A small autoregressive pixel model, trained from scratch: batches of 128.
Rows from block 2, named by matrix and row number. Rows with one number belong to one neuron. Each number is 50 + 10 x the weight over the matrix's rms, rounded and kept within 0 to 99. All counts start at 0.
# fc1: MLP up (model.blocks.2.mlp.fc1.weight, 1024x256), inputs 0-127
# fc2: MLP down (model.blocks.2.mlp.fc2.weight, 256x1024, transposed), outputs 0-127
fc1.765:53 48 54 47 50 52 53 54 53 52 52 48 45 54 45 54 57 53 52 56 47 52 51 50 55 47 56 45 51 50 51 50 47 53 53 50 51 51 44 44 44 53 43 47 51 52 51 48 51 56 51 48 46 44 49 51 52 47 54 51 49 46 50 54 49 43 55 47 50 49 47 45 55 46 51 50 51 49 52 48 46 47 50 49 46 44 50 51 52 52 51 51 44 52 47 49 46 52 49 50 53 50 52 47 52 52 48 51 48 49 48 48 51 50 47 45 45 51 52 50 52 53 50 49 49 53 54 49
fc2.765:48 49 48 53 56 60 45 43 50 52 50 51 46 51 44 49 53 47 45 49 48 50 51 55 41 58 49 49 47 50 48 52 57 44 44 51 51 50 46 52 50 52 52 50 50 49 49 56 57 46 53 55 55 42 56 46 46 42 47 49 49 50 47 43 54 42 54 56 56 51 53 53 48 50 46 51 52 52 50 50 50 53 46 51 58 31 45 57 49 57 44 51 54 52 43 57 57 51 53 47 53 49 43 44 54 49 51 50 47 57 48 48 52 48 52 53 49 48 58 42 46 48 56 47 55 48 47 52
fc1.766:55 44 45 42 55 57 41 43 51 48 53 60 75 53 33 29 53 45 52 52 48 38 48 50 53 41 49 39 53 60 68 37 38 66 50 33 59 49 39 42 42 49 32 43 41 66 48 37 41 62 47 52 58 49 58 53 45 53 57 62 35 47 56 39 55 44 45 56 44 41 49 40 45 42 65 39 59 34 63 62 35 54 60 63 64 45 51 63 50 56 30 66 57 60 54 50 55 43 69 64 39 39 48 52 29 63 51 30 49 52 43 29 63 50 55 64 57 69 47 53 62 56 48 34 35 53 67 50
fc2.766:49 53 57 48 50 62 63 44 43 45 54 61 40 39 57 56 60 29 70 55 67 42 57 49 51 69 51 30 50 40 56 39 70 44 45 41 48 32 54 30 53 48 62 41 42 52 49 51 65 36 44 41 49 48 51 38 58 52 51 39 51 40 40 35 35 55 34 57 57 48 60 30 52 45 44 58 52 31 45 59 35 49 51 48 49 57 54 49 52 48 53 47 38 72 64 45 48 59 39 50 33 49 32 47 51 24 57 45 35 54 66 52 27 52 28 67 48 39 58 45 57 51 46 46 68 47 41 66
fc1.767:42 62 37 48 57 57 43 69 43 58 35 36 75 46 60 30 35 31 53 47 27 45 64 75 43 47 53 45 60 68 42 62 35 39 62 56 37 43 72 78 52 52 36 41 59 45 53 52 41 58 62 57 59 41 61 47 43 30 60 52 57 52 41 35 62 44 42 66 50 66 65 55 57 57 42 36 55 31 56 48 63 53 48 53 51 45 45 56 22 54 70 61 53 35 37 43 53 49 38 42 50 42 47 67 40 46 65 58 64 50 59 46 49 33 66 38 54 62 49 51 55 36 52 47 40 51 49 63
fc2.767:47 55 44 42 57 47 71 31 52 53 42 63 54 66 35 49 58 58 47 42 52 38 47 47 57 53 80 69 17 27 57 57 54 58 60 32 55 56 56 34 47 57 57 35 60 64 58 44 56 40 57 43 74 50 41 61 57 67 50 56 69 58 28 39 52 56 46 22 47 43 44 51 55 68 48 46 58 55 49 49 51 47 64 49 47 51 39 39 59 57 49 44 48 36 72 49 32 54 44 57 51 53 58 46 59 53 49 42 60 28 61 50 67 58 39 55 46 44 60 33 35 53 41 60 53 50 61 63
fc1.768:38 46 45 66 49 58 42 40 36 59 63 55 61 51 40 38 47 45 47 55 51 42 43 38 43 32 54 47 64 37 61 48 53 39 60 48 46 55 41 48 27 61 41 66 48 36 63 67 41 47 44 42 61 57 66 51 52 52 41 53 43 45 56 56 65 44 39 56 53 35 50 49 69 39 60 52 59 61 55 42 49 57 59 32 48 29 42 52 39 53 33 46 38 44 39 57 50 40 48 67 63 31 52 59 45 57 44 56 39 54 45 42 48 47 45 38 58 43 48 43 57 53 42 42 38 63 45 55
fc2.768:52 69 46 52 51 46 51 58 52 52 41 56 47 49 51 42 50 54 48 64 54 46 66 61 62 50 33 44 54 40 57 44 50 50 50 55 44 52 42 46 62 48 49 35 54 48 55 43 49 58 37 42 30 63 50 42 62 53 45 60 55 49 50 47 47 61 45 56 49 59 45 36 50 47 45 46 46 61 46 46 51 41 57 55 55 51 52 44 62 55 50 34 43 64 58 45 45 59 51 45 48 46 58 35 44 40 52 44 44 43 51 56 51 53 61 60 57 65 57 52 52 36 51 55 59 65 43 46
fc1.769:51 60 40 57 52 46 50 56 32 54 47 31 58 48 48 53 46 52 49 49 51 43 30 54 60 33 59 38 55 65 51 50 36 38 60 52 50 34 52 43 39 38 30 41 56 48 57 48 60 51 51 54 37 59 38 62 40 43 61 51 56 49 55 50 50 40 59 31 35 61 49 39 57 47 52 38 46 56 43 40 49 61 61 24 62 48 46 45 63 41 62 59 42 62 61 46 38 36 59 45 42 53 43 43 42 50 56 59 46 64 48 54 55 54 45 40 49 41 55 61 50 50 61 52 49 64 43 53
fc2.769:40 35 42 68 64 40 48 42 57 55 37 68 51 52 59 52 51 45 50 42 51 64 41 42 60 30 36 57 44 51 48 54 57 57 54 50 53 50 53 48 47 45 68 58 58 50 39 60 35 50 53 62 52 29 37 52 50 49 57 61 50 54 47 38 62 56 37 45 51 51 61 41 31 58 50 55 55 55 34 61 55 43 63 45 53 31 43 47 45 49 29 48 58 51 52 70 46 52 50 31 42 44 52 35 61 35 52 45 49 45 55 47 49 60 48 49 47 46 41 41 58 71 34 60 38 43 54 50
fc1.770:33 43 60 52 50 53 39 76 55 52 42 49 60 62 52 39 42 36 67 62 54 46 45 50 59 48 41 44 35 59 87 80 36 59 40 53 48 37 51 70 32 41 49 56 56 32 41 48 42 62 56 55 42 56 62 48 55 43 29 34 64 58 61 44 55 54 34 44 32 38 57 50 60 38 33 55 51 55 70 39 65 45 59 43 53 35 62 45 39 53 49 38 26 56 49 37 51 43 59 54 50 39 50 42 51 53 58 36 82 41 52 64 39 59 55 55 51 53 35 32 32 67 52 32 46 30 70 45
fc2.770:53 51 52 50 61 69 42 47 59 73 59 49 39 44 32 38 36 62 58 70 13 34 78 38 57 45 42 63 59 48 45 52 63 48 57 62 58 40 62 67 26 39 52 57 64 23 45 46 53 44 49 46 53 59 72 47 41 39 55 36 58 59 27 45 47 55 32 53 36 65 58 48 56 36 53 53 35 57 55 47 24 41 46 58 37 51 77 62 30 60 57 55 52 41 49 46 37 28 45 47 54 48 71 79 36 42 65 61 53 79 58 35 35 43 56 41 53 27 42 58 77 61 45 55 45 35 35 57
fc1.771:51 68 75 36 50 43 41 43 64 45 60 43 35 53 55 61 66 67 56 31 66 46 53 33 39 48 71 48 47 64 50 48 55 49 57 60 43 50 51 59 37 76 35 57 66 47 53 49 49 60 10 30 50 59 25 51 53 46 54 46 41 51 40 42 28 59 46 44 44 47 44 61 38 33 52 62 65 41 50 36 63 64 43 51 46 40 55 36 56 43 41 66 36 43 36 33 36 34 30 29 52 49 50 56 50 46 52 63 52 40 40 57 56 37 39 52 42 55 59 54 43 45 60 43 46 40 51 48
fc2.771:45 50 58 53 62 40 54 50 30 45 50 43 43 60 57 51 42 56 51 51 37 26 55 44 66 66 53 50 61 60 49 65 68 52 56 52 50 38 45 47 65 47 51 51 55 59 66 46 50 44 72 47 50 45 64 54 59 58 58 48 46 55 58 45 72 46 56 59 51 60 62 54 54 49 52 56 38 45 52 36 63 34 50 42 47 37 42 32 55 62 56 34 50 34 44 61 45 48 41 53 28 70 58 60 48 65 50 49 28 48 45 49 30 56 44 41 68 58 45 49 48 51 53 58 78 47 43 50
fc1.772:57 37 45 64 41 46 65 42 26 48 63 43 37 37 48 62 67 54 58 39 51 39 50 45 49 37 24 53 51 43 49 34 47 28 42 44 43 43 35 49 50 45 39 58 26 49 45 54 39 47 52 51 56 52 66 47 56 40 60 59 49 56 46 45 52 37 44 57 41 41 46 55 24 49 68 46 36 45 50 54 62 32 49 52 36 51 34 55 58 56 43 58 51 47 61 41 37 60 36 49 55 45 46 55 46 63 47 47 55 64 49 63 47 52 53 35 37 45 58 39 62 43 41 53 45 49 51 52
fc2.772:59 38 39 56 48 59 60 62 62 32 54 44 60 32 37 56 56 32 42 59 60 42 54 42 59 49 56 65 55 60 81 53 56 39 67 39 55 45 52 68 45 51 56 51 53 39 40 55 55 55 28 60 66 51 51 58 44 56 40 38 46 54 30 48 52 66 32 37 50 55 56 38 46 51 48 61 59 43 49 54 22 44 62 39 59 48 50 52 48 41 52 39 70 41 49 40 48 57 52 57 57 53 44 38 75 57 49 43 41 62 67 40 32 33 32 62 50 39 74 41 72 47 42 42 59 35 52 53
fc1.773:52 48 46 53 45 61 67 33 54 39 57 76 52 38 70 52 44 54 41 55 51 50 34 50 52 48 56 73 72 43 64 44 64 47 63 53 34 60 60 53 59 49 34 42 52 54 72 58 49 44 65 54 39 48 54 41 45 57 67 47 61 59 37 39 64 48 46 27 57 50 39 40 47 49 57 27 45 54 45 46 36 42 69 51 67 43 42 70 50 41 48 46 58 52 35 57 51 58 62 46 38 51 54 56 42 50 55 49 50 60 63 58 55 58 54 35 51 54 66 46 48 36 47 51 52 49 52 50
fc2.773:60 60 54 56 65 45 51 44 42 33 32 42 44 64 42 42 54 58 63 47 50 66 66 49 49 80 62 60 33 58 54 62 45 54 40 45 46 43 62 38 47 54 73 51 51 55 42 25 59 29 51 58 43 45 48 41 55 56 63 70 65 41 48 46 40 71 60 50 41 47 39 47 39 57 20 45 55 38 34 67 49 33 31 57 45 64 56 50 41 56 59 61 53 59 68 55 58 55 37 40 51 34 61 57 47 65 20 36 61 42 51 50 64 45 53 68 57 37 42 33 42 56 46 59 58 51 44 64
fc1.774:41 30 59 59 52 49 71 56 61 45 47 76 55 61 31 59 68 46 43 39 42 32 24 67 65 55 43 57 54 41 48 50 73 61 59 47 45 47 55 53 43 26 41 66 31 63 49 50 34 47 35 41 49 48 49 49 52 54 70 50 46 58 42 49 38 38 31 63 53 38 70 46 49 51 70 39 55 40 64 61 46 27 54 47 63 52 47 64 50 48 49 60 51 56 68 38 47 60 44 49 62 34 51 61 53 17 40 46 54 68 59 42 37 49 42 41 47 59 47 58 61 34 69 60 42 75 58 42
fc2.774:28 45 65 46 59 66 36 40 33 43 29 46 58 52 27 33 24 56 54 54 38 48 74 48 65 55 63 59 47 40 79 25 47 41 69 64 46 69 58 53 40 64 46 41 65 53 45 58 55 38 51 58 50 45 45 47 60 57 52 37 53 42 43 57 67 54 24 49 56 58 53 48 31 66 76 18 27 56 53 49 39 38 48 53 47 48 63 38 47 47 45 46 21 26 51 38 33 67 52 68 43 51 69 54 52 45 39 59 56 29 46 50 40 45 27 45 45 55 53 32 49 54 43 57 46 36 41 60
fc1.775:47 48 38 46 47 42 59 33 45 53 53 38 46 54 41 52 55 45 61 57 63 51 33 71 51 34 40 51 47 34 46 48 67 45 36 54 44 34 49 49 60 45 46 49 51 55 58 56 18 50 56 53 34 54 62 69 43 40 35 46 52 55 48 35 46 38 46 40 73 38 43 58 55 46 49 47 49 52 49 57 39 57 39 36 53 45 38 63 52 56 36 59 48 66 40 50 41 64 54 50 61 42 64 41 56 44 69 41 34 46 49 43 57 52 42 50 52 58 35 47 58 46 32 37 48 44 49 48
fc2.775:59 60 51 37 44 37 51 58 63 35 47 59 54 56 45 54 54 37 59 40 62 30 70 50 59 52 59 45 56 56 57 34 46 60 60 44 55 38 55 53 43 51 57 49 27 52 47 34 44 47 50 65 56 50 66 53 40 52 51 53 41 51 42 32 59 51 44 54 47 73 60 54 51 59 52 54 52 44 51 47 67 51 46 44 52 63 57 49 47 48 48 46 50 46 56 57 48 42 47 53 52 52 50 61 54 45 46 50 53 59 52 49 53 44 65 39 51 48 46 54 61 51 50 52 42 40 52 64
fc1.776:61 44 61 56 71 54 62 36 46 43 35 51 68 60 40 59 69 55 56 44 44 57 39 46 47 47 42 42 36 46 66 55 57 45 51 50 50 60 44 48 38 61 54 43 41 61 43 56 40 40 30 58 50 63 53 65 48 46 45 62 65 54 41 48 66 49 55 51 60 50 54 54 57 38 53 61 52 41 50 39 61 36 39 46 39 56 44 45 66 58 63 52 52 59 64 52 51 45 38 39 22 64 62 61 66 42 51 39 58 42 49 44 23 55 37 36 54 51 44 44 49 62 66 60 61 42 58 57
fc2.776:46 48 52 49 51 59 45 47 58 46 53 53 48 34 51 48 46 47 47 53 58 58 50 50 40 50 49 51 53 55 48 57 47 46 46 59 52 58 44 46 47 60 43 46 53 53 57 49 54 55 58 56 66 44 49 59 56 46 51 52 44 54 46 52 53 47 46 49 41 43 42 54 35 49 51 54 57 51 45 43 56 48 48 64 47 39 58 59 51 62 46 57 50 53 44 51 51 49 54 51 67 37 41 45 50 54 54 43 42 49 48 46 56 49 55 51 56 50 58 46 43 41 47 48 54 53 39 53
fc1.777:50 49 50 51 50 51 51 50 49 50 50 50 50 50 50 49 50 50 50 50 49 49 51 51 50 48 49 49 52 50 49 50 48 50 50 50 50 49 50 51 50 50 49 50 50 49 48 49 50 51 50 50 50 49 51 50 50 50 50 50 52 49 51 51 50 49 50 49 50 51 49 49 50 49 50 52 50 49 51 50 51 52 50 51 49 49 49 50 51 51 50 50 50 50 49 50 50 50 51 51 50 49 50 51 51 51 50 49 51 49 50 52 50 47 50 50 51 50 51 50 49 51 51 51 50 49 50 49
fc2.777:47 47 48 50 54 63 45 44 51 49 50 52 45 52 47 46 51 46 48 50 49 49 51 55 40 57 49 51 48 51 48 52 56 43 45 51 52 53 46 51 52 52 51 49 51 48 51 55 57 46 54 55 56 39 55 47 45 43 47 50 51 51 47 44 52 42 54 55 54 50 52 50 48 51 44 51 51 51 52 52 50 52 48 51 59 28 46 56 52 56 46 53 53 52 43 57 54 54 50 46 53 46 44 44 57 50 51 52 45 55 48 47 54 45 52 52 51 48 56 42 48 48 55 46 57 47 47 54
fc1.778:54 50 48 40 40 52 43 60 45 34 45 60 44 56 39 61 50 55 37 48 49 39 39 57 48 47 64 52 53 51 44 57 45 53 72 64 62 53 39 60 46 31 65 50 61 42 51 45 44 58 42 54 38 47 67 62 58 54 49 56 46 49 61 54 59 43 69 35 37 40 50 49 37 35 61 35 62 62 50 52 46 43 61 61 44 48 58 43 58 58 44 69 32 55 31 37 47 53 46 61 41 48 49 60 65 39 65 63 51 43 47 44 51 54 60 59 39 44 53 46 44 42 55 44 32 50 38 51
fc2.778:44 57 48 51 52 43 52 53 50 32 47 49 46 56 62 56 62 51 53 40 59 46 54 48 44 54 52 42 64 60 61 47 45 71 46 43 49 38 40 38 48 39 58 67 34 65 53 44 53 52 53 41 42 68 47 51 55 49 41 61 34 61 39 61 33 42 61 53 49 55 54 47 49 54 42 39 37 62 32 45 63 69 41 57 54 53 46 58 46 66 57 45 52 57 46 43 53 45 46 49 42 50 56 51 49 42 48 43 51 54 53 56 59 44 56 56 43 45 40 53 50 49 46 49 57 49 58 45
fc1.779:56 67 74 70 49 47 51 70 55 42 40 47 49 64 43 58 54 44 48 48 36 56 36 60 34 40 63 40 47 47 45 38 55 51 41 49 40 38 23 43 25 63 45 29 49 50 50 61 43 76 67 53 40 48 46 43 43 64 43 53 50 48 61 48 36 54 46 60 44 51 56 48 64 52 42 44 62 46 53 49 47 57 43 27 40 56 44 41 56 54 51 40 49 55 38 48 66 74 49 31 60 39 35 65 50 34 50 32 52 51 49 40 40 42 79 50 51 51 62 52 67 53 51 53 44 55 46 40
fc2.779:38 40 27 41 38 56 39 41 63 55 63 53 33 39 66 59 56 51 43 51 44 53 51 49 52 52 61 74 63 48 52 51 40 55 46 56 49 57 58 58 54 36 49 46 44 43 70 38 51 29 60 42 50 70 62 49 45 43 83 64 39 44 59 58 52 38 65 53 65 35 46 64 54 47 39 51 55 53 42 60 48 49 53 65 72 39 48 45 61 58 53 50 59 54 58 61 28 40 56 56 27 42 49 60 28 54 45 34 45 54 51 58 69 41 49 49 45 44 66 52 47 45 47 34 55 31 52 50
fc1.780:37 53 44 39 51 61 51 44 51 49 69 60 53 49 56 43 53 27 46 55 35 57 48 51 53 50 48 55 44 49 60 43 58 41 43 52 62 65 33 48 78 35 49 57 50 44 58 58 38 46 58 56 39 52 36 56 36 58 36 53 65 56 64 45 34 36 62 50 56 36 56 39 52 46 63 71 53 56 51 48 53 55 51 44 67 54 37 46 46 62 71 58 42 49 66 64 43 41 63 51 59 52 64 52 53 29 28 51 67 58 44 28 63 43 45 28 57 39 33 48 44 42 60 46 67 71 63 48
fc2.780:61 75 43 46 38 52 36 48 45 55 44 18 46 62 44 31 40 58 72 45 42 59 56 49 50 52 44 43 46 37 61 44 46 33 44 55 36 37 43 59 44 41 55 60 43 25 60 51 29 59 43 38 61 53 46 32 59 44 58 47 34 50 35 48 50 44 51 66 60 55 44 63 46 68 51 46 49 46 76 45 43 40 60 61 48 36 70 47 35 26 57 36 63 45 41 40 58 47 45 37 59 61 53 58 61 34 28 45 50 27 50 44 61 44 30 31 44 37 69 64 49 45 45 58 56 52 46 58
fc1.781:35 41 56 40 63 40 51 53 37 53 58 32 69 44 54 52 55 37 48 59 49 36 56 57 37 61 60 38 44 41 40 57 57 43 65 41 63 63 57 60 58 33 66 64 50 53 62 48 60 52 36 39 55 63 33 54 69 41 50 80 58 61 53 43 52 30 44 28 51 73 25 46 42 54 51 62 51 56 64 51 70 46 47 62 62 47 43 62 42 62 51 70 48 57 54 43 52 50 45 39 62 51 57 58 56 46 60 49 41 34 46 36 27 52 49 62 48 71 69 46 38 39 57 44 40 45 43 51
fc2.781:49 46 33 56 43 33 23 54 39 52 60 57 52 50 59 70 43 49 44 54 41 56 45 64 52 36 61 59 37 49 39 55 61 77 62 33 17 48 67 53 36 51 46 69 60 27 48 49 60 53 47 44 32 44 49 41 38 60 59 35 33 44 40 58 59 51 47 55 43 38 45 56 64 59 41 51 44 55 46 52 52 52 50 40 59 56 38 43 46 50 30 47 63 50 58 47 48 50 68 56 52 46 76 54 60 61 57 51 58 56 60 57 54 42 28 52 50 50 54 42 46 47 60 41 61 37 53 44
fc1.782:64 42 53 57 42 53 59 62 83 37 38 44 41 66 58 61 52 40 53 58 44 47 46 48 39 55 57 47 29 45 62 75 49 51 42 44 57 38 65 50 49 51 67 64 69 54 58 55 64 62 37 48 47 61 50 63 34 36 33 52 55 34 53 44 61 40 47 48 49 53 28 55 47 45 64 50 49 47 58 42 53 55 68 38 39 42 50 46 44 74 30 33 59 39 38 54 42 46 34 46 41 44 47 63 48 36 54 49 56 58 53 40 51 53 26 63 54 50 50 22 50 71 41 55 46 46 46 63
fc2.782:37 46 43 36 54 40 46 34 48 53 36 46 58 50 65 42 41 55 39 50 51 36 38 53 53 45 43 51 39 59 42 35 66 57 61 54 52 63 59 64 48 47 30 59 51 43 54 39 60 64 66 35 52 49 39 38 54 40 48 48 39 56 49 48 51 51 44 45 55 50 55 30 56 63 57 55 41 65 51 71 54 51 51 57 48 41 42 57 52 56 41 39 37 57 53 54 57 67 53 55 53 65 53 34 52 65 62 56 67 25 50 63 60 42 59 60 47 54 38 41 33 47 69 46 57 55 49 52
fc1.783:49 40 39 55 48 40 65 36 41 55 58 59 47 40 38 38 58 37 48 44 61 61 29 51 59 46 45 56 62 50 34 51 69 44 49 43 39 42 46 49 58 49 44 47 42 53 59 55 40 53 64 31 49 58 33 47 52 37 48 55 33 55 53 46 38 37 55 53 51 55 62 49 52 53 60 39 41 41 63 47 40 33 61 34 41 56 44 59 49 61 34 71 45 57 68 39 43 49 53 51 63 49 47 49 45 41 54 42 37 53 51 65 44 57 47 49 69 45 40 43 45 48 35 47 46 44 54 63
fc2.783:56 46 43 42 49 46 47 40 71 39 52 39 53 48 58 55 57 45 42 51 51 28 55 47 55 45 58 61 50 53 65 49 37 45 56 48 64 46 54 57 30 41 49 41 44 59 43 42 56 56 52 57 80 45 51 61 51 60 49 47 56 68 33 46 52 61 41 57 45 65 49 50 51 62 64 43 54 62 53 27 52 61 48 54 61 63 51 52 51 37 49 39 60 49 50 56 45 43 49 47 51 49 45 59 47 50 50 54 55 61 54 37 56 43 50 61 42 56 53 49 50 54 54 46 40 45 60 56
fc1.784:43 48 62 41 38 45 62 61 47 55 20 57 37 51 31 65 60 45 39 52 34 58 59 49 43 28 40 47 47 46 55 44 38 49 49 45 65 55 45 68 57 65 70 44 45 66 39 47 57 58 51 45 60 38 35 61 60 53 46 49 52 60 56 46 43 35 56 79 54 48 36 56 55 45 60 65 75 50 23 37 58 46 50 68 57 43 56 47 56 55 34 33 41 68 54 56 51 42 42 51 59 63 62 49 50 60 54 50 34 47 55 58 52 57 36 58 44 41 44 72 29 56 48 23 60 62 53 50
fc2.784:55 55 56 49 62 64 55 47 39 53 44 44 53 51 44 35 50 52 50 52 51 54 52 41 33 67 50 50 62 48 55 42 50 36 37 42 49 30 38 50 42 39 56 45 39 49 51 39 57 55 46 47 48 34 49 49 28 59 22 51 44 47 42 39 59 58 38 46 65 55 39 46 52 56 53 55 48 51 58 46 61 49 42 57 60 28 50 50 56 56 40 72 48 52 44 43 49 47 43 40 59 39 51 43 61 62 43 37 45 61 53 60 75 40 63 67 43 51 73 36 51 47 40 48 51 41 49 35
fc1.785:68 54 51 62 48 65 38 35 46 28 45 61 34 46 56 54 43 54 50 36 44 55 44 43 41 49 48 65 63 50 66 44 51 59 46 50 49 47 51 62 47 53 44 52 56 47 42 46 61 36 42 47 54 53 37 33 58 62 39 47 50 63 45 50 52 45 36 41 56 35 44 36 47 58 48 48 43 57 58 62 66 60 40 46 56 51 44 69 58 50 53 37 57 37 56 51 48 45 68 39 36 68 63 60 51 47 32 48 59 58 51 41 28 55 36 25 62 66 53 63 45 37 56 60 49 52 43 36
fc2.785:48 36 18 56 56 60 62 31 53 48 45 51 39 69 59 44 57 50 52 43 59 44 65 64 57 56 32 55 54 36 48 48 54 46 57 55 71 55 49 49 49 50 57 55 43 43 59 54 50 70 44 44 64 48 61 54 65 61 46 68 55 46 36 54 51 62 68 48 55 50 42 60 54 38 53 55 54 38 45 51 21 62 68 40 52 54 57 46 47 37 46 53 58 35 51 53 48 45 38 38 46 45 54 39 39 61 66 59 48 50 49 55 74 49 62 72 41 47 53 46 57 51 46 36 55 69 47 57
fc1.786:51 50 50 50 50 51 51 51 50 50 50 50 50 50 51 51 50 50 50 50 50 51 50 51 50 50 50 49 51 50 50 50 49 50 50 50 49 50 51 49 51 50 49 50 49 50 50 51 49 50 50 50 51 50 50 50 50 51 50 50 51 51 50 51 50 50 49 50 49 50 49 50 50 50 50 50 49 50 50 51 50 50 50 50 50 49 50 50 51 50 50 50 51 49 50 50 49 51 50 50 51 50 50 51 50 50 50 50 49 49 49 50 50 50 50 50 51 50 49 50 50 51 50 51 50 50 50 50
fc2.786:47 47 47 50 54 63 45 44 51 49 50 52 45 52 47 46 52 46 47 50 48 49 51 55 41 57 49 50 48 51 48 51 56 43 45 51 52 53 46 51 52 52 51 49 51 49 51 54 57 46 54 54 56 39 55 47 45 43 47 49 51 51 47 44 52 41 53 55 54 50 51 50 48 51 44 52 51 51 51 52 50 51 48 51 59 29 46 56 53 57 46 53 53 52 43 57 55 53 50 46 53 46 44 44 57 50 52 53 45 55 48 47 54 45 52 53 51 48 56 42 48 47 55 47 57 47 47 54
fc1.787:50 60 50 55 47 63 39 38 53 55 44 42 58 60 59 52 56 43 52 46 53 52 49 48 45 23 50 49 56 43 56 44 50 48 36 31 35 51 63 54 63 47 33 42 36 58 42 47 47 57 64 57 53 37 51 36 56 61 58 35 36 48 58 53 45 35 47 46 70 56 35 46 47 73 54 51 57 71 59 67 47 41 46 35 50 37 45 55 51 42 52 54 44 42 46 70 63 55 47 60 55 42 42 49 45 35 65 43 51 57 50 36 46 39 45 71 57 60 40 51 59 49 37 48 33 52 51 50
fc2.787:50 43 52 40 35 58 27 51 60 53 37 37 33 42 51 37 67 59 36 56 52 31 48 51 60 60 40 55 61 55 44 35 52 52 59 41 69 46 57 24 59 44 70 58 42 38 58 54 57 32 40 61 59 43 37 31 42 61 41 38 43 46 45 41 67 61 49 22 65 19 54 49 37 60 49 54 25 77 65 44 31 49 46 48 51 59 50 56 58 41 68 60 56 63 63 55 55 55 44 25 34 58 39 51 43 46 46 31 57 36 40 38 34 48 45 56 81 47 48 54 47 53 59 47 49 62 40 53
fc1.788:59 47 42 61 42 49 55 56 35 43 57 31 67 48 55 51 55 36 47 50 43 36 54 59 47 53 44 48 66 58 50 49 57 38 40 38 44 33 49 61 52 60 61 58 45 56 45 41 55 47 41 54 45 45 52 49 55 39 34 65 43 58 44 62 60 43 37 46 44 56 49 45 56 47 60 51 54 41 44 66 45 51 52 50 38 53 57 58 69 27 48 56 62 72 48 40 28 48 43 50 69 44 64 67 51 59 51 58 48 69 46 63 51 28 52 62 44 50 54 43 62 54 41 53 62 58 66 59
fc2.788:46 57 55 42 50 45 59 52 40 55 51 74 47 39 39 56 38 48 42 43 56 38 58 44 53 43 49 64 46 50 42 53 57 63 53 67 44 38 51 34 52 35 54 63 49 43 44 47 47 51 38 54 34 42 36 44 46 60 45 41 45 62 48 54 60 56 38 49 53 54 54 53 53 50 59 62 52 28 58 66 34 48 54 70 49 72 53 48 46 39 40 46 58 37 34 34 62 62 57 65 66 50 51 36 60 48 42 49 68 38 59 41 44 40 49 44 66 63 53 64 58 52 49 43 51 48 58 54
fc1.789:37 35 54 35 28 44 58 65 62 46 56 48 60 49 48 48 65 50 60 62 48 48 44 47 58 45 66 38 37 42 61 37 53 32 37 55 57 45 53 43 49 50 45 40 53 53 68 55 62 42 36 65 40 27 45 53 48 45 34 57 71 35 62 52 49 30 35 58 43 49 53 60 39 51 58 51 59 51 27 57 38 58 69 55 58 45 56 42 54 58 59 60 66 59 48 61 48 51 54 55 29 43 65 53 30 36 54 53 47 42 54 56 49 47 41 37 24 55 61 74 59 61 66 49 52 60 54 57
fc2.789:51 48 56 60 50 31 51 28 33 41 61 64 36 51 54 55 58 46 48 64 59 49 55 48 44 43 51 49 60 63 39 35 68 53 49 45 63 48 65 48 33 29 56 44 59 49 35 50 55 23 68 44 43 49 45 45 51 66 40 48 50 51 58 52 44 46 43 54 48 58 62 39 54 65 51 49 45 55 54 48 54 58 51 52 50 64 35 45 66 47 54 48 56 45 54 60 54 37 47 49 50 55 55 57 31 56 40 46 33 47 59 48 44 61 38 59 57 46 48 59 51 50 52 32 53 37 58 43
fc1.790:54 55 46 37 35 52 73 52 58 68 64 57 39 42 39 39 60 31 57 66 44 57 54 42 57 26 37 39 58 60 63 48 66 41 37 66 60 37 53 58 45 47 61 49 54 40 58 50 42 42 52 54 33 44 55 50 53 67 54 44 66 56 46 66 69 40 57 46 40 62 50 51 41 60 41 58 50 65 62 54 45 47 52 49 49 48 41 56 46 60 54 37 58 40 41 31 41 70 37 49 39 49 54 53 55 52 39 46 32 61 50 43 47 44 49 36 69 29 56 50 29 51 55 45 51 45 49 44
fc2.790:55 56 62 46 63 59 53 42 39 55 46 48 59 48 64 62 45 51 42 32 59 38 56 48 39 77 42 33 58 52 38 38 43 46 47 41 41 55 58 65 58 49 38 52 44 24 48 38 52 51 34 49 43 66 44 48 61 28 52 47 49 54 62 50 48 50 24 44 54 40 37 46 52 33 71 37 47 52 35 54 62 48 40 60 43 51 48 60 43 49 37 48 35 30 42 65 68 30 52 44 41 53 50 56 40 60 48 54 43 70 34 45 65 42 79 54 50 59 58 41 33 35 44 51 48 56 56 41
fc1.791:57 61 30 43 51 57 53 63 46 58 35 41 39 52 57 50 47 30 52 72 47 57 53 45 57 46 73 55 54 58 58 31 46 50 62 55 46 20 41 56 54 47 35 39 45 61 55 51 64 52 50 57 60 44 60 40 39 44 59 51 79 49 48 54 76 44 69 37 53 54 50 50 74 47 27 58 55 71 37 49 30 54 37 56 57 48 46 40 65 52 42 65 59 55 71 48 56 57 36 52 58 39 43 44 65 56 47 45 34 44 48 56 49 42 56 40 45 59 44 43 49 41 44 72 66 56 49 60
fc2.791:47 48 55 54 41 51 43 28 22 48 46 71 54 58 34 49 47 45 48 46 53 41 50 32 38 64 52 37 51 48 56 63 41 60 50 51 50 75 63 46 57 41 44 62 34 48 42 63 55 42 68 46 65 48 47 69 82 42 61 50 51 43 65 74 51 52 52 56 56 39 62 56 34 51 56 42 49 50 51 51 63 46 39 56 48 50 50 56 44 44 57 46 42 40 63 61 32 35 59 55 37 49 48 45 51 61 50 65 42 56 39 34 54 45 54 46 51 49 59 47 24 53 46 52 56 59 38 53